{"encoder_arch": "crnn", "model": "audio captioner", "dataset": "synthesized solo parts of chorales (CocoChorales)", "train_examples": 39062, "gain_aug_db": 6, "time_shift_ms": 50, "n_mels": 64, "hop_length": 160, "input": "log_mel", "spec_augment": true, "win_length": 400, "tokenizer": "char", "vocab_size": 32, "encoder_norm": "batchnorm", "encoder_activation": "mish", "encoder_depths": [1, 1, 1], "encoder_kernel_size": 3, "encoder_stem": "single", "encoder_widths": [96, 96, 96], "encoder_rnn_width": 128, "encoder_rnn": "gru", "encoder_bidirectional": true, "encoder_rnn_residual": true, "encoder_rnn_layers": 5, "fusion": "prefix", "decoder_width": 256, "decoder_layers": 6, "decoder_norm": "rmsnorm", "decoder_norm_position": "pre", "decoder_activation": "gelu", "decoder_mlp_ratio": 2, "decoder_head_dim": 16, "decoder_fused_qkv": true, "decoder_bias": "all", "decoder_qk_norm": false, "decoder_layer_scale_init": 0.1, "decoder_parallel_block": false, "decoder_inner_norm": false, "decoder_positions": "learned", "decoder_prefix_bidirectional": false, "decoder_connector": "mlp", "decoder_tie_embeddings": true, "residual_init": "zero_last", "optimizer": "soap", "beta2": 0.99, "learning_rate": 0.0015, "beta1": 0.9, "shampoo_beta": 0.99, "eps": 1e-08, "precondition_frequency": 25, "max_precond_dim": 512, "one_sided": true, "adamw_lr_other_params": 0.0015, "max_grad_norm": 0.5, "l1_shrink": 0.03, "max_steps": 3200, "batch_size": 48, "epochs": 3.9, "lr_schedule": "cosine_restarts", "final_lr_fraction": 0.05, "warmup_steps": 160, "weight_decay": 0.4, "adamw_weight_decay_other_params": 0}
Rows from block 2 of the audio encoder of a small audio captioner, named by matrix and row number. Each number is 128 + 32 x the weight over its row's rms, rounded and kept within 0 to 255. All counts start at 0. Numbers have three digits each.
Before each channel's rows are labels from the 100 clips, of 14976, where the channel reaches its highest value: "responds to" is what is common among them. Only what is clearly more common there than usual is listed. The data: synthesized solo parts of chorales (CocoChorales).
# conv: width-3 conv, stride 2 (encoder.blocks.2.conv.weight, 96x96x3, each kernel summed), inputs 64-95

responds to: violin; note G5; note A5
conv.91:129128122124133209126102109107142135188128124200145127130177175154179131158132110143128110156128

responds to: violin; note F#5; note G5
conv.60:129112137132129138130134125091140170224118126158143188186130182193126059128072131140151129139124

responds to: violin; note A#4; note G#4; note C5
conv.65:102120138123125140143120138135128173160105103137143132172126144128141080109129127128081129143127

responds to: violin; note E5; note E4; viola
conv.84:127187088142123094099119095137098125125152127186177124094127125133125124129102128129130134131175

responds to: violin; note E5; note F#5
conv.36:169152115144098124130121078160123089092132130128118165136130130127122129179136085083128106192176

responds to: note G4; horn; note A4
conv.71:151154124127127146127124120064108137142120054128148112131139135133160136131074103104105136158128

responds to: note A#5; violin; note D#5; note G5
conv.85:117132086129160189152138128117133177135004113180150101093087128146134163120127129156126142125120

responds to: note G4; note A4
conv.73:117168104164101125153178124097131087108160197129173108126087114183128109127174093105158142143135

responds to: note A#5; violin; clarinet; note G#5
conv.27:128096065120136112090172149111164154134130152153130127160125067128142142103131139173108120130109

responds to: note E4; clarinet
conv.54:128138110117143142121138128128163090154125131127129147113148107128132073122116129149125130128132

responds to: note A#5; violin; note G5; note G#5
conv.3:101130129127216122122127128128211127126129108143064114125129128129127113133129128149131148127098