config = dict(
    dataset='synthesized solo parts of chorales (CocoChorales)',
    encoder_kernel_size=3,
    encoder_widths=[96, 96, 96],
    encoder_rnn_width=128,
    encoder_rnn='gru',
    encoder_rnn_residual=True,
    decoder_mlp_ratio=2,
    decoder_head_dim=16,
    decoder_qk_norm=False,
    beta2=0.99,
    adamw_lr_other_params=0.0015,
    l1_shrink=0.03,
    batch_size=48,
    epochs=3.9,
    warmup_steps=160,
)
Rows from block 2 of the text decoder of a small audio captioner, named by matrix and row number. Rows with one number belong to one neuron. Each number is 500 + 40 x the weight over its row's rms, rounded and kept within 0 to 999. All counts start at 0. Numbers have three digits each.
After each neuron's rows are labels from the 100 texts, of 14976, where the neuron reaches its highest value: "fires on" is the input token at the peak. Only what is clearly more common there than usual is listed. The data: synthesized solo parts of chorales (CocoChorales).
# fc1: MLP up (decoder.blocks.2.mlp.fc1.weight, 512x256), inputs 128-255
# fc2: MLP down (decoder.blocks.2.mlp.fc2.weight, 256x512, transposed), outputs 128-255

fc1.200:483491541542476504502521463431505518508644484504547501492540495320503495500502502499498489503501503500497569507497379529497520512489517542498510307477494492504511586535492554509516506554503499495506500495497563507470484515501490530526502490507472500555520406517492586491498497496504498514514500512501492541499492512502506438498499485527476507490504503521470499498508503553498368514534
fc2.200:561513441500499499492502493482493494476287417473451504502418494579474558504498492503540509504503501495490463496409573503517468515498502452488658498499503564480495493493502509491477557479502506512505491501499511499483499496466487507524495539503485483500521579563519500498515500570468495496485565495496519489504568490507523523525428491494518511503504500491477504543451491440590586509542
fires on: "l"

fc1.477:454496427498500489590485560497497504509499505495500370523478501552531501549283507503500560471479460581501496492449501520469501514504507505505474502429499543501520672603497496477505607500531503542497470499470497550366508601500500532507500503523498518470493500549492500486504500465455489501475513501496495498500476528481503497500486499500487508495571440495590500504487505402499528511492
fc2.477:647498499500498500501502494483500505502498499500511505503499465503500504497614459520505502498495505500499500503500500624495497518496496543498476503446499414496515504504508503469505489645500505513527529526489499506494488452499499492503505481510500496493523502496505637501514496499503463519508500503458527497504501462556435509502419505468490490516492588495480500487498497509501523502501
fires on: " "; "b"

fc1.156:496504510497496475503505498408501508475639554501506505677524465510515545512503545592499471502500477494411479526502508501490427502500503500495545501484499499529502511504459495388386638498506501510561511515498503453515517510500468582499493551533619493501498565505509491488498482501508550570586501473496490507602504529493501496499479497508454501500474500498498425524502505501498502500498
fc2.156:496480463489497510444477504624517493498499499503499497495503480542435499502499528498503500445497499498502492473500506501529496500498500500499499502503499487498499500457514542498574499497470547503488498509502497588481500485486493501512452479504477471502501516501580499500522549537500303477483573497493505514500531501481500506506501501494558508502503601504505527392501509490510490500500
fires on: "c"

fc1.416:491453557500504516470501524502502518501500499408484500497494469507482516501500535569530469497548498500462502590502497543501429451494517383491545500505516496501306492519499509497456527510514547499510500498509551491405550511503500496500497505482498515489511489500535502487444499449513500549487458511442507499531588507532491496559522477443541447505500508473489500503500526491543500499502
fc2.416:507469499509496490499392544503499514500535503547493500496499493503503499498501485546489504553500491499485434422502544502566503502498500468496469498499501495506527497459500465517505513529499502515488494501502436804435499369493498506501464499508499505513494500433585462501496499493492491497500521500508505504501351500494466583516495517501501505498503512500512503497500486499501503500449
fires on: " "

fc1.229:498527518477497498503466473449494596503522501500500471499500399500498500491487510512503493501498502517564499495537500502523533513513505501551504479480589616301485505499498503501448513498496500498500515509483497492497503499497498506499483501502576495540602501486479497497500493481501502496527498495562506496502499492501508707481496497493504488502380460495496476505502494472496500461502
fc2.229:382498494541499492489499504485468394510515504477500442501514496510499416481508502524520514494513500495496498499483523532519509515500470516498506491484480467681549494502507500502500549490491521496500520489311476489480518493622500429508483499456490478504502509495523517512502503497542314529471452498501500624505520505495500512509577498536496521511491495517475544496496500496498477524499
fires on: "c"; "g"

fc1.116:492654453475557437498492616507483498501601472515498503498463442501521510512498431500419409409467498500514428294498498501498505490503500498494492501500652498486495507494502499502495504499481522509555506552479436501490499497504499504491505502500501501448495508498509457514502573503502499500502517500522491475495513504501500616500462500519479483529489500444509497513503482501501435502501
fc2.116:496509506499465521501632492506503466492451550580473505537458490503500461505501516568530504504493428502417498479491453537655669481402500491503500498516497448492496487486503589448500500504497505499433500391493499502493495508500510499497495503506500297497525497503502512501498501532484445492386506490504485498501503565394488498504467374520482498501497497473480558432497460700499542496509
fires on: " "

fc1.403:575434503498468498504507467487496499494601507501497385538499497340501502497437559498543500521463488501500514512499469438504437505479505503498502435499502502448451468500493505501501536478504500526501506523534511491456511500480497424461498500550499533502589475499498496498500497496514534499500465489459502501503531725486470494589426507503469447276431499519500492499504499510475500499504
fc2.403:511499441500501484497499538517526493500494460447505529364495497540500541507543497475490492437490500497500508486507546520521502516503487501564487517572508500470504500435511499552500499523581492500495476533506512542513505484560503584502546503462502503541474494496500498514514522604501501501556489507499504505499483217497495505416588516495501523695496542500509493506496510490532498508499
fires on: "c"

fc1.464:495497524476525453503540542512498505505490533447502321475503498516542522494496490505500541498563467535501514504497691467463502466453467494498469501512502410572490465547492518491511493471465507519508514502503500471588498505498505451501503649500543469508503499516428497468503520529498498498441485482535463510499516498482490524510506483485498491517462516488489504486501493517477498463507
fc2.464:536494454483486502496505446449508484496500490592506653496510495447484471503495489502488500541348497473502501525542444492564560505508544454501630470519487535449497518497519492493506504575493516560454518500436526519500499497501427515544498382571399502498502545486513493497516477394439516498513550582498500507511465479519552391471498516582459503477505485528492518525501493513504468588390
fires on: ":"

fc1.225:505508551505547536490533658429426518502503476457504501491507458500507517490500462463471498502537507502502518403445509508488498496497582493483512456501564528516498514570500527498499524499497501475499534482503637505510466518544396498356461494500500548500472381528503488488578504499510461484558500527441499502497621513453500513501504493503347497496506496483486499562505558479668543501512
fc2.225:492503439507489495462501445474535504469455394501505609512469432505497538487477499515513512506500496508488492511504491496539500507474460454495504488500501463472493508436494502496500499503524508536509508515521453542486519512488478528534503526511466487496534516484509476567499500507490483506504522516587501502494432498530517510497319512440865502523489507496506459486494407495501459511507
fires on: "l"

fc1.368:636501497500499467491500461487499496501627493591573508518494475409517494504499526521533533504506517421505500498506501487454386492493499509494502571498500500503504485500497494524478505496500501525568500449493618499499499504466409441495498381516577497515488499501502488497500501506535498545502498487500498495502483559579506556519497521503472506479494500501499497378554498412495548489499
fc2.368:495486501488311496501497554523529471501497499429503496508469455564513499492498502505505503503496477497479407652500500518501499492498501535534497546502496506479520499517513594496457497511481500500466448510501500484488501411495500503514495509509514476498498512508540498517490613500499490469508544494492501681503525390471502508425491478492627514624502497503505492504499503628503495500528
fires on: "c"

fc1.291:501451501490494495492500471498501502546507441518521388514503492501471440500482630498517515594447450499500528570536468499503443498498432501535442500492382499473499499406502501497535492501503504593493494539458502529454491632498500508515527506528493496502591506531452501609500482500512499500368512464477498490500495550477451387540495524480502499388490503500500487500520498514473500496472
fc2.291:529483479602499473525509609538491498498458499413433502498534490499500509487500441556501493367482513503499528500500727505501493492503563507499499532495563497427499514495479418506500573508507483490493513530492597435544498502498502502500504501499496501508488461505502507498472611583506500535588503503499509565500497383458487487504549572499500499507499496529471455465500567498506511482518
fires on: "c"; "e"

fc1.494:401498498582507494503516439500500578493451433486571504499507469500499497453508499522413495500499498501504498588506510542501500487506435500492378504497501500498513505497505500449503498496432498567500436513507460602500441501497489500499500493506498449508497388503514517476357500503482453635454479511508493518501539519483499457510505474499516499502487498529500470500478498511500494542502
fc2.494:501499497489502504569509595491474499501507499516401475517601524391499497497488497544581487460497513480489471495495491368499604523498551500496503504494491506500499497499512497474505493488606498567524499492504515486162526485499500327490499497499507504500495497495427501501492641500500515498500496504505491494515492527504489485500494504498494489454498499511498500523501506499503502478498
fires on: "5"

fc1.256:502500500505504413691498534494499533515455522498500501481527555498480525431500516494471500494521503499484481454510503486497514528505499488506437523505498533505540549519590495498417496500309379498499501478511318479496501479507488500501453531493482492518465498629531497379478500497492476501498474495496475509501439477501504519499500487504545490485498510424490513510494500498501506512505
fc2.256:501502503494469516372719454500499446479482503505502503526408483503497496488501495600559483485490485465504504500479511497545497512487503505511658461494490491409499491506511658363539501501539530500501500500490511525497503509399495493503431430490484498499565504498491586499507503405493484470498560529498479499504508504504531503530494485525436498483502492542490542494502489507502492524500
fires on: "x"

fc1.245:518495431483503497499498718502530501515492497514506477499500491499558500504516497574484400472448557499499492421444499504499630503561503494489500520532523520515500523528500501506482504486502415500577613519421497501491506502533398603497499505553500522500420544499511494534499512503504429500510543504499494596515500518474499497497490495500498459533498506470503491514500501500589441500505
fc2.245:495501499496473514501501336504502494499468507574500516774498498495506498507495535495501500497498497500481487408503486500496460425349574507499517542498482492495498499492499573458515499496486503507500498493498500499496498464480499500482375502509499314498503501513500510466501498501497430500494511487635497485499496476499503501503334424493504496490500506499500495480501408490498514368503
fires on: "l"

fc1.476:465490540501520449501479497488446478502502491501499499425530499515511493513548462537501499498502504513500537586507491461555498479500498409494501509499477500488505353528497500599500418516445570469503660505522507460493492500494539471494507502520523462503559502497498457495499478500529428501390499494507497486468595499717505500538474497498535464499552466378523499498528445505599446503499
fc2.476:488476476504496508500425474499455500514553551501500526542474449488476513478320483512511514586500503491497497429486454531468575519500497468499504566591546503495461489495477499489490511457491506500482434393457514510466505462500506506552461485514416572494477506507510466502508501504458509499516600497454448562611490504286499507476498500526512541498505510553482502498503602500483434506492
fires on: "a"

fc1.106:517552504502441500509493506448500491513501497372502499482509503524498502508612499440494552504615506589499458501604513509499506503500499467549626498486507511474503448496502418508499452420506492527501496489508465505499498486496498495494526469520571484531555507499492498494504478494500429542499496573546504518503538505499499672497500484529518498501500500489500501503515526501495499501507
fc2.106:482498507427461491505509431492447467500503517508499551503433490527487488501505525589512496494498491481499502501477506519508507538526663535537507496507476500500499491615502662501503511499500502534494530512489491503492520492515526545504401545448481497500568498507503527501518571581506499550480564488263494544501526483500539501552567490560496513500501495509500501506520443507542496533570
fires on: "c"

fc1.486:425489569499509500518491498515472499510510497498508514439585500504503490529497415500500499504514501501466505500463476482500490496490498384501504500495499532504496461504500499558499482502414539502545703500501504500496496498492574438485551500510498443501513504498496418497505544547506519500501491484492506499462585497547502519543495500512592489456500462467539475531516491431500388499437
fc2.486:498491459500523499490490489496475503500507508503501527497486470499493515496476498504497498663498498509588504495490497551496593537502490486509499521542528505504500484501499498498502449475493511501409379497486579504480512510495509502501502499467487502496501508501564505499504488494497499454504523527497461516591499513466484501500499488500507528503506502496506501482501622686500493510509
fires on: "a"

fc1.440:497499498499496506503496711359518470502501503494502495468499422500510499504502468537523502494487554489453503499500498626365493501507485519510433501503499527499507542500501446493500520501612484504496380529501490500491503502518501585498499504496554500464509506507503511502492501500504479504498530525470499516513501480504508500470497495518498529432645512497498500536501519583556500513509
fc2.440:494492501459496483460500384536490521446471495489499490501519499490469495477488503514525510497514491514501396480495498495502464505475579396498505497499470459478503505494507595528517503511494526544562660506480499549484480518510497408500495436549497487500513533524515596500548500422507495495493500505539509497496499477501512492587507615494503454515476495500470505494500428487429513501506
fires on: "l"; "<end>"

fc1.138:467407502552521549545535500489501528495499503500498566497396491501484503499515557512486497502501533500506602520499502577500497499546504555503499628497565498500504513498468468286479500498501500500518500500454474570502440391504501516501496503499499501570470394493501505488450502479507498416624512561504492498499425521495504500503494498430513424634520500502500664491465500512494502514501
fc2.138:499507512378507500466513548494492454506501479512501484490555492386558503490497320517502508380494495463500497502509537465499445513500495498502500491490499497499508499502515495603498503491500490481513510495499532477501499498490500462488419488490513504504467504515497505494485497502501502493365533501431502400499668509519479494486502509530463478435499494506498493502504351467500488502501
fires on: "5"; "x"

fc1.32:485499434499510502500531506466499504500390496483597518494433533430569521477498500516408484508500512500500500497492588601501458486502474499523393500500501502500518504519502507452499503475463483563500451499504450543502486492571432505506500502587485465505485444547560505490492502501467464500500507529504478513498501496489524500509520508503549501496497470577490410463475486511513503532499
fc2.32:525497499474513502504513622496499498501478498500478435542532511450501501499486460595624497298498511492499397499502426427502512523498551546493485504497475501499498510499505535450500495488536492491506500495576502483287499499494511377490416574499511481500490479499481501501437614500503510499497497502504492492500490503527481495498489502498454475420502501502500489515462495394500505372499
fires on: "5"; "4"

fc1.404:551501396491489416498473512503528496507638501572515481506522436522537499509498506691498501500500507496501483503458500437476489501499500514486493500499567447501508494474499454501492558507487500529502500501484501493502508500481493524498479500513499502495472505500501498496499488483502497548501689502513499508498484523502508547486484499659459503500501517477502485499501501505507564500549
fc2.404:493500499500479517477480455512510470497467502499501507517488495537517499500510593490505499485495486499503465523501505501529480498495468534502515763483490514502492498513515592505493493496531501483490510503501492510491496490499498460510549500508538437502495505517512500505541543508493478486494498496470496500499525460491498509500457492496512506498501500509551491458511500490500545497501
fires on: "p"

fc1.288:411489498500503499522500494493523510438486497469500533515504458474570616477499536506481594500545497502496574546506381536482370469514474502518497509499509493538506505567500389499477509499499525564532403501459496595510499491501499616499497480484499489500352475522537504500455507500492495527522541500500499587500504370494524496502501498499518538514597499508503501498501503653503504500530
fc2.288:499497502436506507565494507495485500500503490504467456495630509497500495500558408575499491454497509494503436497504420405283534517497501499501501502496497513500499499521499507502611497421500486501500536479511506485271498500495500188493500514496501509499473499499480450501499502500501566500421493503510499488501497526507437496441500504500488493480500500504499494512501494368500501481496
fires on: "5"

fc1.312:561468498408541498297501500475514498415497503505503508531494524538499482500479587529409521479463498503501499551495506492448441546610517484590500487498499533489547518502563448477529508524497497500496501551591498488513498478486491475505429390468419506465607516413496433482498501472500507510476534501436500463499501500587500588474503484509499519455511466493471503512500414562561511501501
fc2.312:525476505501498477597472498503507477498393502496444500443499360501500512471501438544547510502503537481435500382500520559491527506501414728504503495496499501499500526487463544448561499437489488400477504380501344507496492503497507509487521549492522493475430490502502497508500408540508501519500485501517501552498492503355483413521474500497499499499510533502496536508505500484500493504522
fires on: "o"

fc1.351:500500515503498505473551532507441422527496493508461497490531500483499510508500437489516501500567465501452488483672499476533500501483496470497506484492539508501552500508495500499503499483534506466498511487557511508499443501511501425501539454500499500497498355500501507492492502558516493500500503491455497456495497440500495503499500546542514500479501500499434270619521691513520510550542
fc2.351:502497501500533511490368308498501489460448497509513528529501500663484496500498432499514501489514494503500509447496444512508509523496526448511509501493497483501503497555497552492620509486499511542500501500513520505475493507510499548513471244483440469497537496498468519499501529518494636508507498519551501499502492499500486519520495493463501504500502527504498500517499454503516498491540
fires on: "o"

fc1.505:437500462499508500502507508489533500451424498482525511489481504499583513483499500512455508402520593503502508512504530594493495373495487499541425501500493472504509500507501498472489520500456503592506374500501431546510514478500488501501502499514428488499488485512585502497446558477498484523554501526501484589501501436490578502499500509499537504499501485548508499477500502531583521580537
fc2.505:498496500489509505549500620494498497500507489502471486500556510469500499500499427589555493422498510492499330498503348428444523521497530511500492503496483509500495500498501543500515496454552494494511512486554500501216496497497500233494498522498511513500484493499479461501462533498501581500442495502504495472500495509517464490457496504498421486413503500503499491515501496476500504405497
fires on: "5"

fc1.432:525500592513502509510503392410516484493513430500500475500506445499454521487553505461463493496505500501440526470511501501492625501534499511537500499514574526501481515504500502505500498607458499490437500476550499493611631500507488498493470486503529474533478427496385501516504488483503504499531497526499501496492500473498646655496502495501506487505419500497488585516503488502506505476441
fc2.432:452503462496504418491660506477463500497529485467503496416564500560498474499500505523563498499501497467504499498416500448530501476494496599505532349386462521581617471465502498514497523484499508500568502502468509508468494483474525499487537502397499536499504573552522508506496498491508395479459509568506523551514545495468348504501532506506494514501499492531473501484492509469492479558629
fires on: ":"

fc1.208:522503505537482412484499560502511317495503503517537486499503491504512492501464500440477504555522519497507412504494506494503498521421517515497503496492507496500500459491511490543485505559497528449473516496577522487496574502489483502499464403455499497579508507507499522494511425499509501502497496527420524503506546516516514542499498472487468507499497476435579475572522496485507501500500
fc2.208:524502521475520499483504431486503585479506507457501447510532561505474559516460501510545505478506514488488522511520500497515570491490502449513524500501470551494505476478489502477514494491514514570548505473409513498478413500535497512508505499481471511501521505498507503500504504517445510504509528574570583504500492500490519497496514526501570504489502491544397530522502579501496500509478
fires on: "l"; "3"

fc1.329:491457500370498588320541484474476485510508498524487470501518498546428498355489556588511435496501500505506518543472497521543499500496520501515477491459526524429501506517499499497503551495440513495498495672496438573498477511502475468510597503520498524502512429480500536499499498501564522499495505510487496453469542494486480487501573488496500564494514501518497500499511351505500481491490
fc2.329:483494502600482439617454506500525492505470453451488467493493500468503514493511285477503487500472540504498546437471532459487506503514278499482477480492559457500504501391505480513549495498467523418530501453470487506501501489487479505492517497479495494510582501502490444465480499631505500460492537501493489494492472478462459504491455515501515540502500502518397515486546555480500489499459
fires on: "o"

fc1.381:491489495532545468501557500500500508501435529503573655550389522478493507478499499608418533516435498437461531501432576519576460416592506494501458514500450498517549550482501500355478492458510499506488504501469530593526505500501462516483492502543526373549496503501536478523503440497488436492503500558537479509499500501472498479500468500499498499643500504627479495514424560521500490527498
fc2.381:503499519466485505500515496500493489498497496508497472580502512492504492483498325502496500219498518491479502507512500475490520524496501506505507503496499502501498502593498533495500497458492502400475498384501502359462499497492502492500475497500436479501492496545497505500338585502501502498502502499432490498499621533505500496497479471508496494477509489507450500501491394446502491424509
fires on: "5"; "#"; "b"

fc1.102:496493502466502498516469533479511547503499498501539502569466482500469495501500456696500472502456515500499498493605486523485501502608408501487507502474534499500501543513544495516454502497500462499514459525444497559482500481501484525484502610496505477495386512504503499509495549501521499503500505451498479535534517496569499493507501499533499500501496503458499499523581500505500360543503
fc2.102:491496499487496500495581498493480506492495509527334500500571504499503498490498549505502500500505502503498460490495484489498506496328655493503513516497486497499499462498495506479633559481376513515467644465494548510492482500476501496500500391517493510503559483495500499499538500499493495496502515499533493488503497518485499495505497499502463487502503499516498497479503466584504486413507
fires on: "p"

fc1.448:487502387521499503497497497507495499499502505498307488634501503558519334590506470495501502494499518572503485490502499537501500506503547500504493452502501500673525496510565454499512567499517494519499513500499498422504506461504523504502499493551500500498473503504490614445517506512490497501500511504490500501481495499502490498491496499603499495497502505500499489500500499466504503503499
fc2.448:500498496500501497596498507480610615501506491480529500499502509485498504499499494455493504518502493515507499471506500585459493510498498496495377500501503500506478504501508465498518490538501506515520505524486403538501496493464476499501539499607508406501491510490503529479540502368501471500506499503502502355519476490605500502570516501460530498502496514488552501503498536462502516502466
fires on: " "

fc1.70:501500413499500482454503604496501585495609519526531503502597484492502520494499499498534725509494511420492632502539488471514513506512526497526504507496501506500503517497501481500500520501499392511509582499565529508497494556466466501468491506546531544525501516501551496564600505504496563511510483562501489491512503508501501491475398520475498527495495491546495471619488499499442446501498
fc2.70:503487519492499468500552495514500486498340495458502485501468504520497480507501566490500491463493498515501499497497474504499484501495456595508491451504500552501500502548489558504500505491503639473499412506501463502501500492493503502497499478499403479496489478498497474505502500581499434583510483497479501595475557533502544502579496492500499503497506502502373515502495503494503479521567
fires on: "c"; "f"; "e"

fc1.14:499482500500505499655510618492496386502502501480503499500462475512474506508618577565483496436502500502525577511502480544483499500522508538528500528498552391500445508532476498467501610500492499497615501498504498435497476477469496538503478522509451502562426481498499498511489548477497556508519504398497457518504512504556500500502419497506486499536535507491515566500505503526492500532574
fc2.14:488515511498653494424508509467493530473475470485417502412503498502501512497423407447529526528513505499490456503509499500487487505432507460491507506420494517502502499449500485500520493537503493487483511481497496542497478468499486494514504495478534488504526549483522478499597249507495492488506451535345530413488498492497479501500502564499537486368504501501507507498506415491500499511513
fires on: "x"

fc1.383:503494500494504500531475541470602514511515505503499515506442448459498500505502500522486446495484526495498487412405498507454493503572495516476453504503512517501500577609509500501492505498500491505516431516501503467478531497484395522497412506496499701496458583506604458499382518500506486503577504502497489543583417502487549504499469499527500505515499500466396494533501502504521431506499
fc2.383:494502501453494505500508394502487489499416498500498514529500501535507497501543556500505513492496496500434494503504478502558480497491518507504663519497443542499500500468499589405529499501486503490497682486496459515501498478483500500497411499503567234500497500537501557500501498500495500502498495490527499494492533492500472500503493481489503501491501500500529527491498426492499541490507
fires on: "r"

fc1.148:538501502574527503488499465502503500451504461570518500502488501496503500485482469494509500501497494498504499457541246498453499418502534492498499538500457413507509496507479500447510496500501447500519531496501501507572504500474496492513427462500497500501453496505518548500514439513494499485585495574498482509497490500504500501499504585501459512500486550492461515511500501503493495520499
fc2.148:558498517487524496505512505522499563493492505395517510443497497507498500497509471501499497499508496500510502529511697508526512585495389488501514411498545579491501523505499500500351501504509491433489517493509470499460500541562487494512557497511483486499550464471494471504504495491415455525519498527474507495506508541496500462493483507502501500502504462491542500499499442508502485507500
fires on: " "

fc1.255:498500533444491535519501406325504503498502506506499500526507498501437512504507531517490500497492510478535521501564496477501507560501491509502496502507499643503507525501511551508490501505406490501399500503562503494529500545504500510486465500528498466555499497498499501502500499461499533542495498502444482510502584502500455572549352499515497501447513500498537494501501498500498499501380
fc2.255:484497497500498350500488522501497454536503489489489499461516491556510470500453482521540620500501503500500501471448500499458507492510501539504686519500493502508502484504498497505504501448495502520518492504472505502493508495507511489506509500493495538498513505544514470502499498576534526441491498502567517521486502509452508478504722498503512519514502498523306506512503509485499457494667
fires on: ":"

fc1.272:484500456498497415496491426500480491501590470532506488501500484528519493507490500506454622494511492504433510507499502521449499497440506500501284500499506499499493452483499492507549501506490502542534501499447490497467500525482420489550515499505510474502478500498502500492421502500548438543499499487596495440497495512614494537502495500496479462497503538497565482386516556523500503513572
fc2.272:497388379647501517502491588507540490501501526498436499508485494505505503500501486504466503547495489513520368500501513522500537519499525508510493541503503495501492534511502513499495478489621498502616429526497467628500497305500499472497532497533505495503457499500506383501497507444502570497504491502440469493530414430462485516494498499493483498550499515501502312501497502645491513504484
fires on: "p"

fc1.450:463507485497505499559521501496503531501499501504496499504498429478509540501501506539461530490446503592501629497497557524527506500510488499508402465502588499501563510542502413499506510456499496554496397501499475488512510518463509509507512521489488517521483470502503518477433501498508498512463501486506359501499511500500502603499495451549477533419636511519554348501501498543478509529584
fc2.450:501524499486520500491525491446491502498488496445498502512506628499495475482481328504531498490497499500503429373489483496490497519481618499505571498499443505488502499510500612374549508500482526514505560486464483570499499430534501486504495500504455495535638500496501517496539562465505516433569493510502507489503500495501500479711513569489499487502499570504405505540502490498510502502386
fires on: ":"

fc1.36:468502471497500409492496536520499505502540507533435498572500511522505495503500501500453508469492499500511514454342577576492427502510529505463368499490602514500500510510498492512509560515502505500511502498494478486502505503479505503569517500518518489514408504528462498476379504506500488502499509473525495498494497503501497530504413427626448501494514544519499399500498503520498497505482
fc2.36:480510495499587537536499503485533513500531480496487504507500501473500497505503480509490503517499497507540487453499507555563492454474563483500489528503502498500453505501508511452503489494498507524526504539492499854421490439465494496494507503518469471506503516497511495500565482401508499500500477508495491396509505487571480503636496512470500496528495500500502500479498527505499598498477
fires on: " "; "p"

fc1.213:483497528478501477499501498514430530555489499526488501450551510504534409450511494499518483506495501513500510499446491487508497499500498388501480483502509582449526507560496498493455498501513524508502681498502499506496495500493507466490588497572499527501517498500528465499500452507546507495503519499517503491489585433595477495499501512475626491500503442469515434505522416432530402476510
fc2.213:496501496575493500502501497434492504520538507501495494534496449494491568493406496499509502501494566509498502485497499527481530475403471498482507514501477453493502493501500470430598507491433503499491467495422571502481516497492495508543350495499482502517506514499492503499531501492491494505503510492455480510503453481478504630478481460514482530481498548497451510495501694503471635495443
fires on: "o"

fc1.92:528500424506495488501493503499500573500537501689500504499409501498499495503455498523518542514488447485498497504491493450502498500558493421494490578587496504524522500477494496532487500491499495575523442500413502503499507513507496501499493500517496478502495536506612500514508499529470497502515502617499439474498500524499502528503500611518498516499499511563380495502490498499489467500652
fc2.92:504514530510457502474556502516540457500484500442506500577475503493507501497522462506455498497499490489521520519495488500499503467459489792496476477495506545500517503529504583499499518494492500464505502491499447484505500495535507503503499496500500494503367482499484518514493502523503504499498452506460487509496556502498497487501493501499499505504497502506503500487482493503500565502428
fires on: "r"; "#"

fc1.169:500497500541511506501482477507510500513468543501514497583494532496502494500516461562470498511498561501479495327458501507506499499526493487496454496499495499498502504501508487494499501503639501508506499497502561503496498500494480504503502500482501596496505535505503348496411499445486431405481506499522493528497471441512492501444482504512502549497592485438495483540502504528504486532587
fc2.169:587501502494627492515513493492499543443482511459499554476503492494493499468478484498500515473503458500499486501530498501507473496456510421506563491496499491491497504494497514492507509500406495493494533496505425517490497521506485502530486499504498421515551497513513594493541501499488495502540494486459510488503497505521508511535477499482508494489500544519496512503487483495486548500486
fires on: "r"; "l"

fc1.252:494488561499501510404504353487436358500528472501491499411526499501445495501513492496512512503513499502520504522502496493511497494480508500499501496503426500468501487501496497475504496501480616488500647487514509505481467504454546422506644502581493500502504495484499503463517501503558501500504501499428500500483563553506501571533498548507503502489500494525500502497602441503478476500500
fc2.252:500446500504507340558337570502437509542502504496499518501500487523506512498402407504512572568491531514492582496501492499492541490513493491514494512508530506500497502500487497512499485445524481422512345497500513514501561501545507537517505490473492516500511500503497479503488495642502549513507541491502493517523444410452479500501495504499548514496503498495479510502499584502499517497506
fires on: "o"

fc1.301:551504421467491610493501500499514497501502498633509494501536747498565560502492498519479500501503505453501472491409500503530501504520499335494464455503501468501499502510499500504568540466500521500486499494500500503488500531494483502506501541507494533537487518499568497528495500502501513568499500545516477499502494500429493495487482574500488509517486496501500434524479502471503491507496
fc2.301:501503506559498492503504457500582476503430499420498540636489479570510500501518439481471496487506552503523499503497497494496474500446489577491488506498491495492505530519504533461494497483501500472569510511513493502518502475500503591486498500499501282500427473523490499500501505518494494523615494509385497477500482482561476514509380497491501500456501482498490443498495495540493520498498
fires on: "l"

fc1.147:562500492492279511471501536496615621547474668553500502469533501478491504499504497497498457502515505498476489493384498501368500500541500486495515503518515504511508500527511450502505501464524500420500492497511582527498499502505504564503491472504477509505500545525656509500533502519488521517500498510498495524501497504474499452437525496556487534503562500500499491540499511505510500504486
fc2.147:494499531456537490506496305497489499498411492496499512694504514647504488495498471500514504497503521501528410587523464488598558497497554507502560520491417506499507506472496611499502499454489500500577613485468503473501497435501496507487494501448527501498450500571407497491502501496496496508498506498515488476505512500528489495512499485500529496457503489503501500499503495493499500433505
fires on: "l"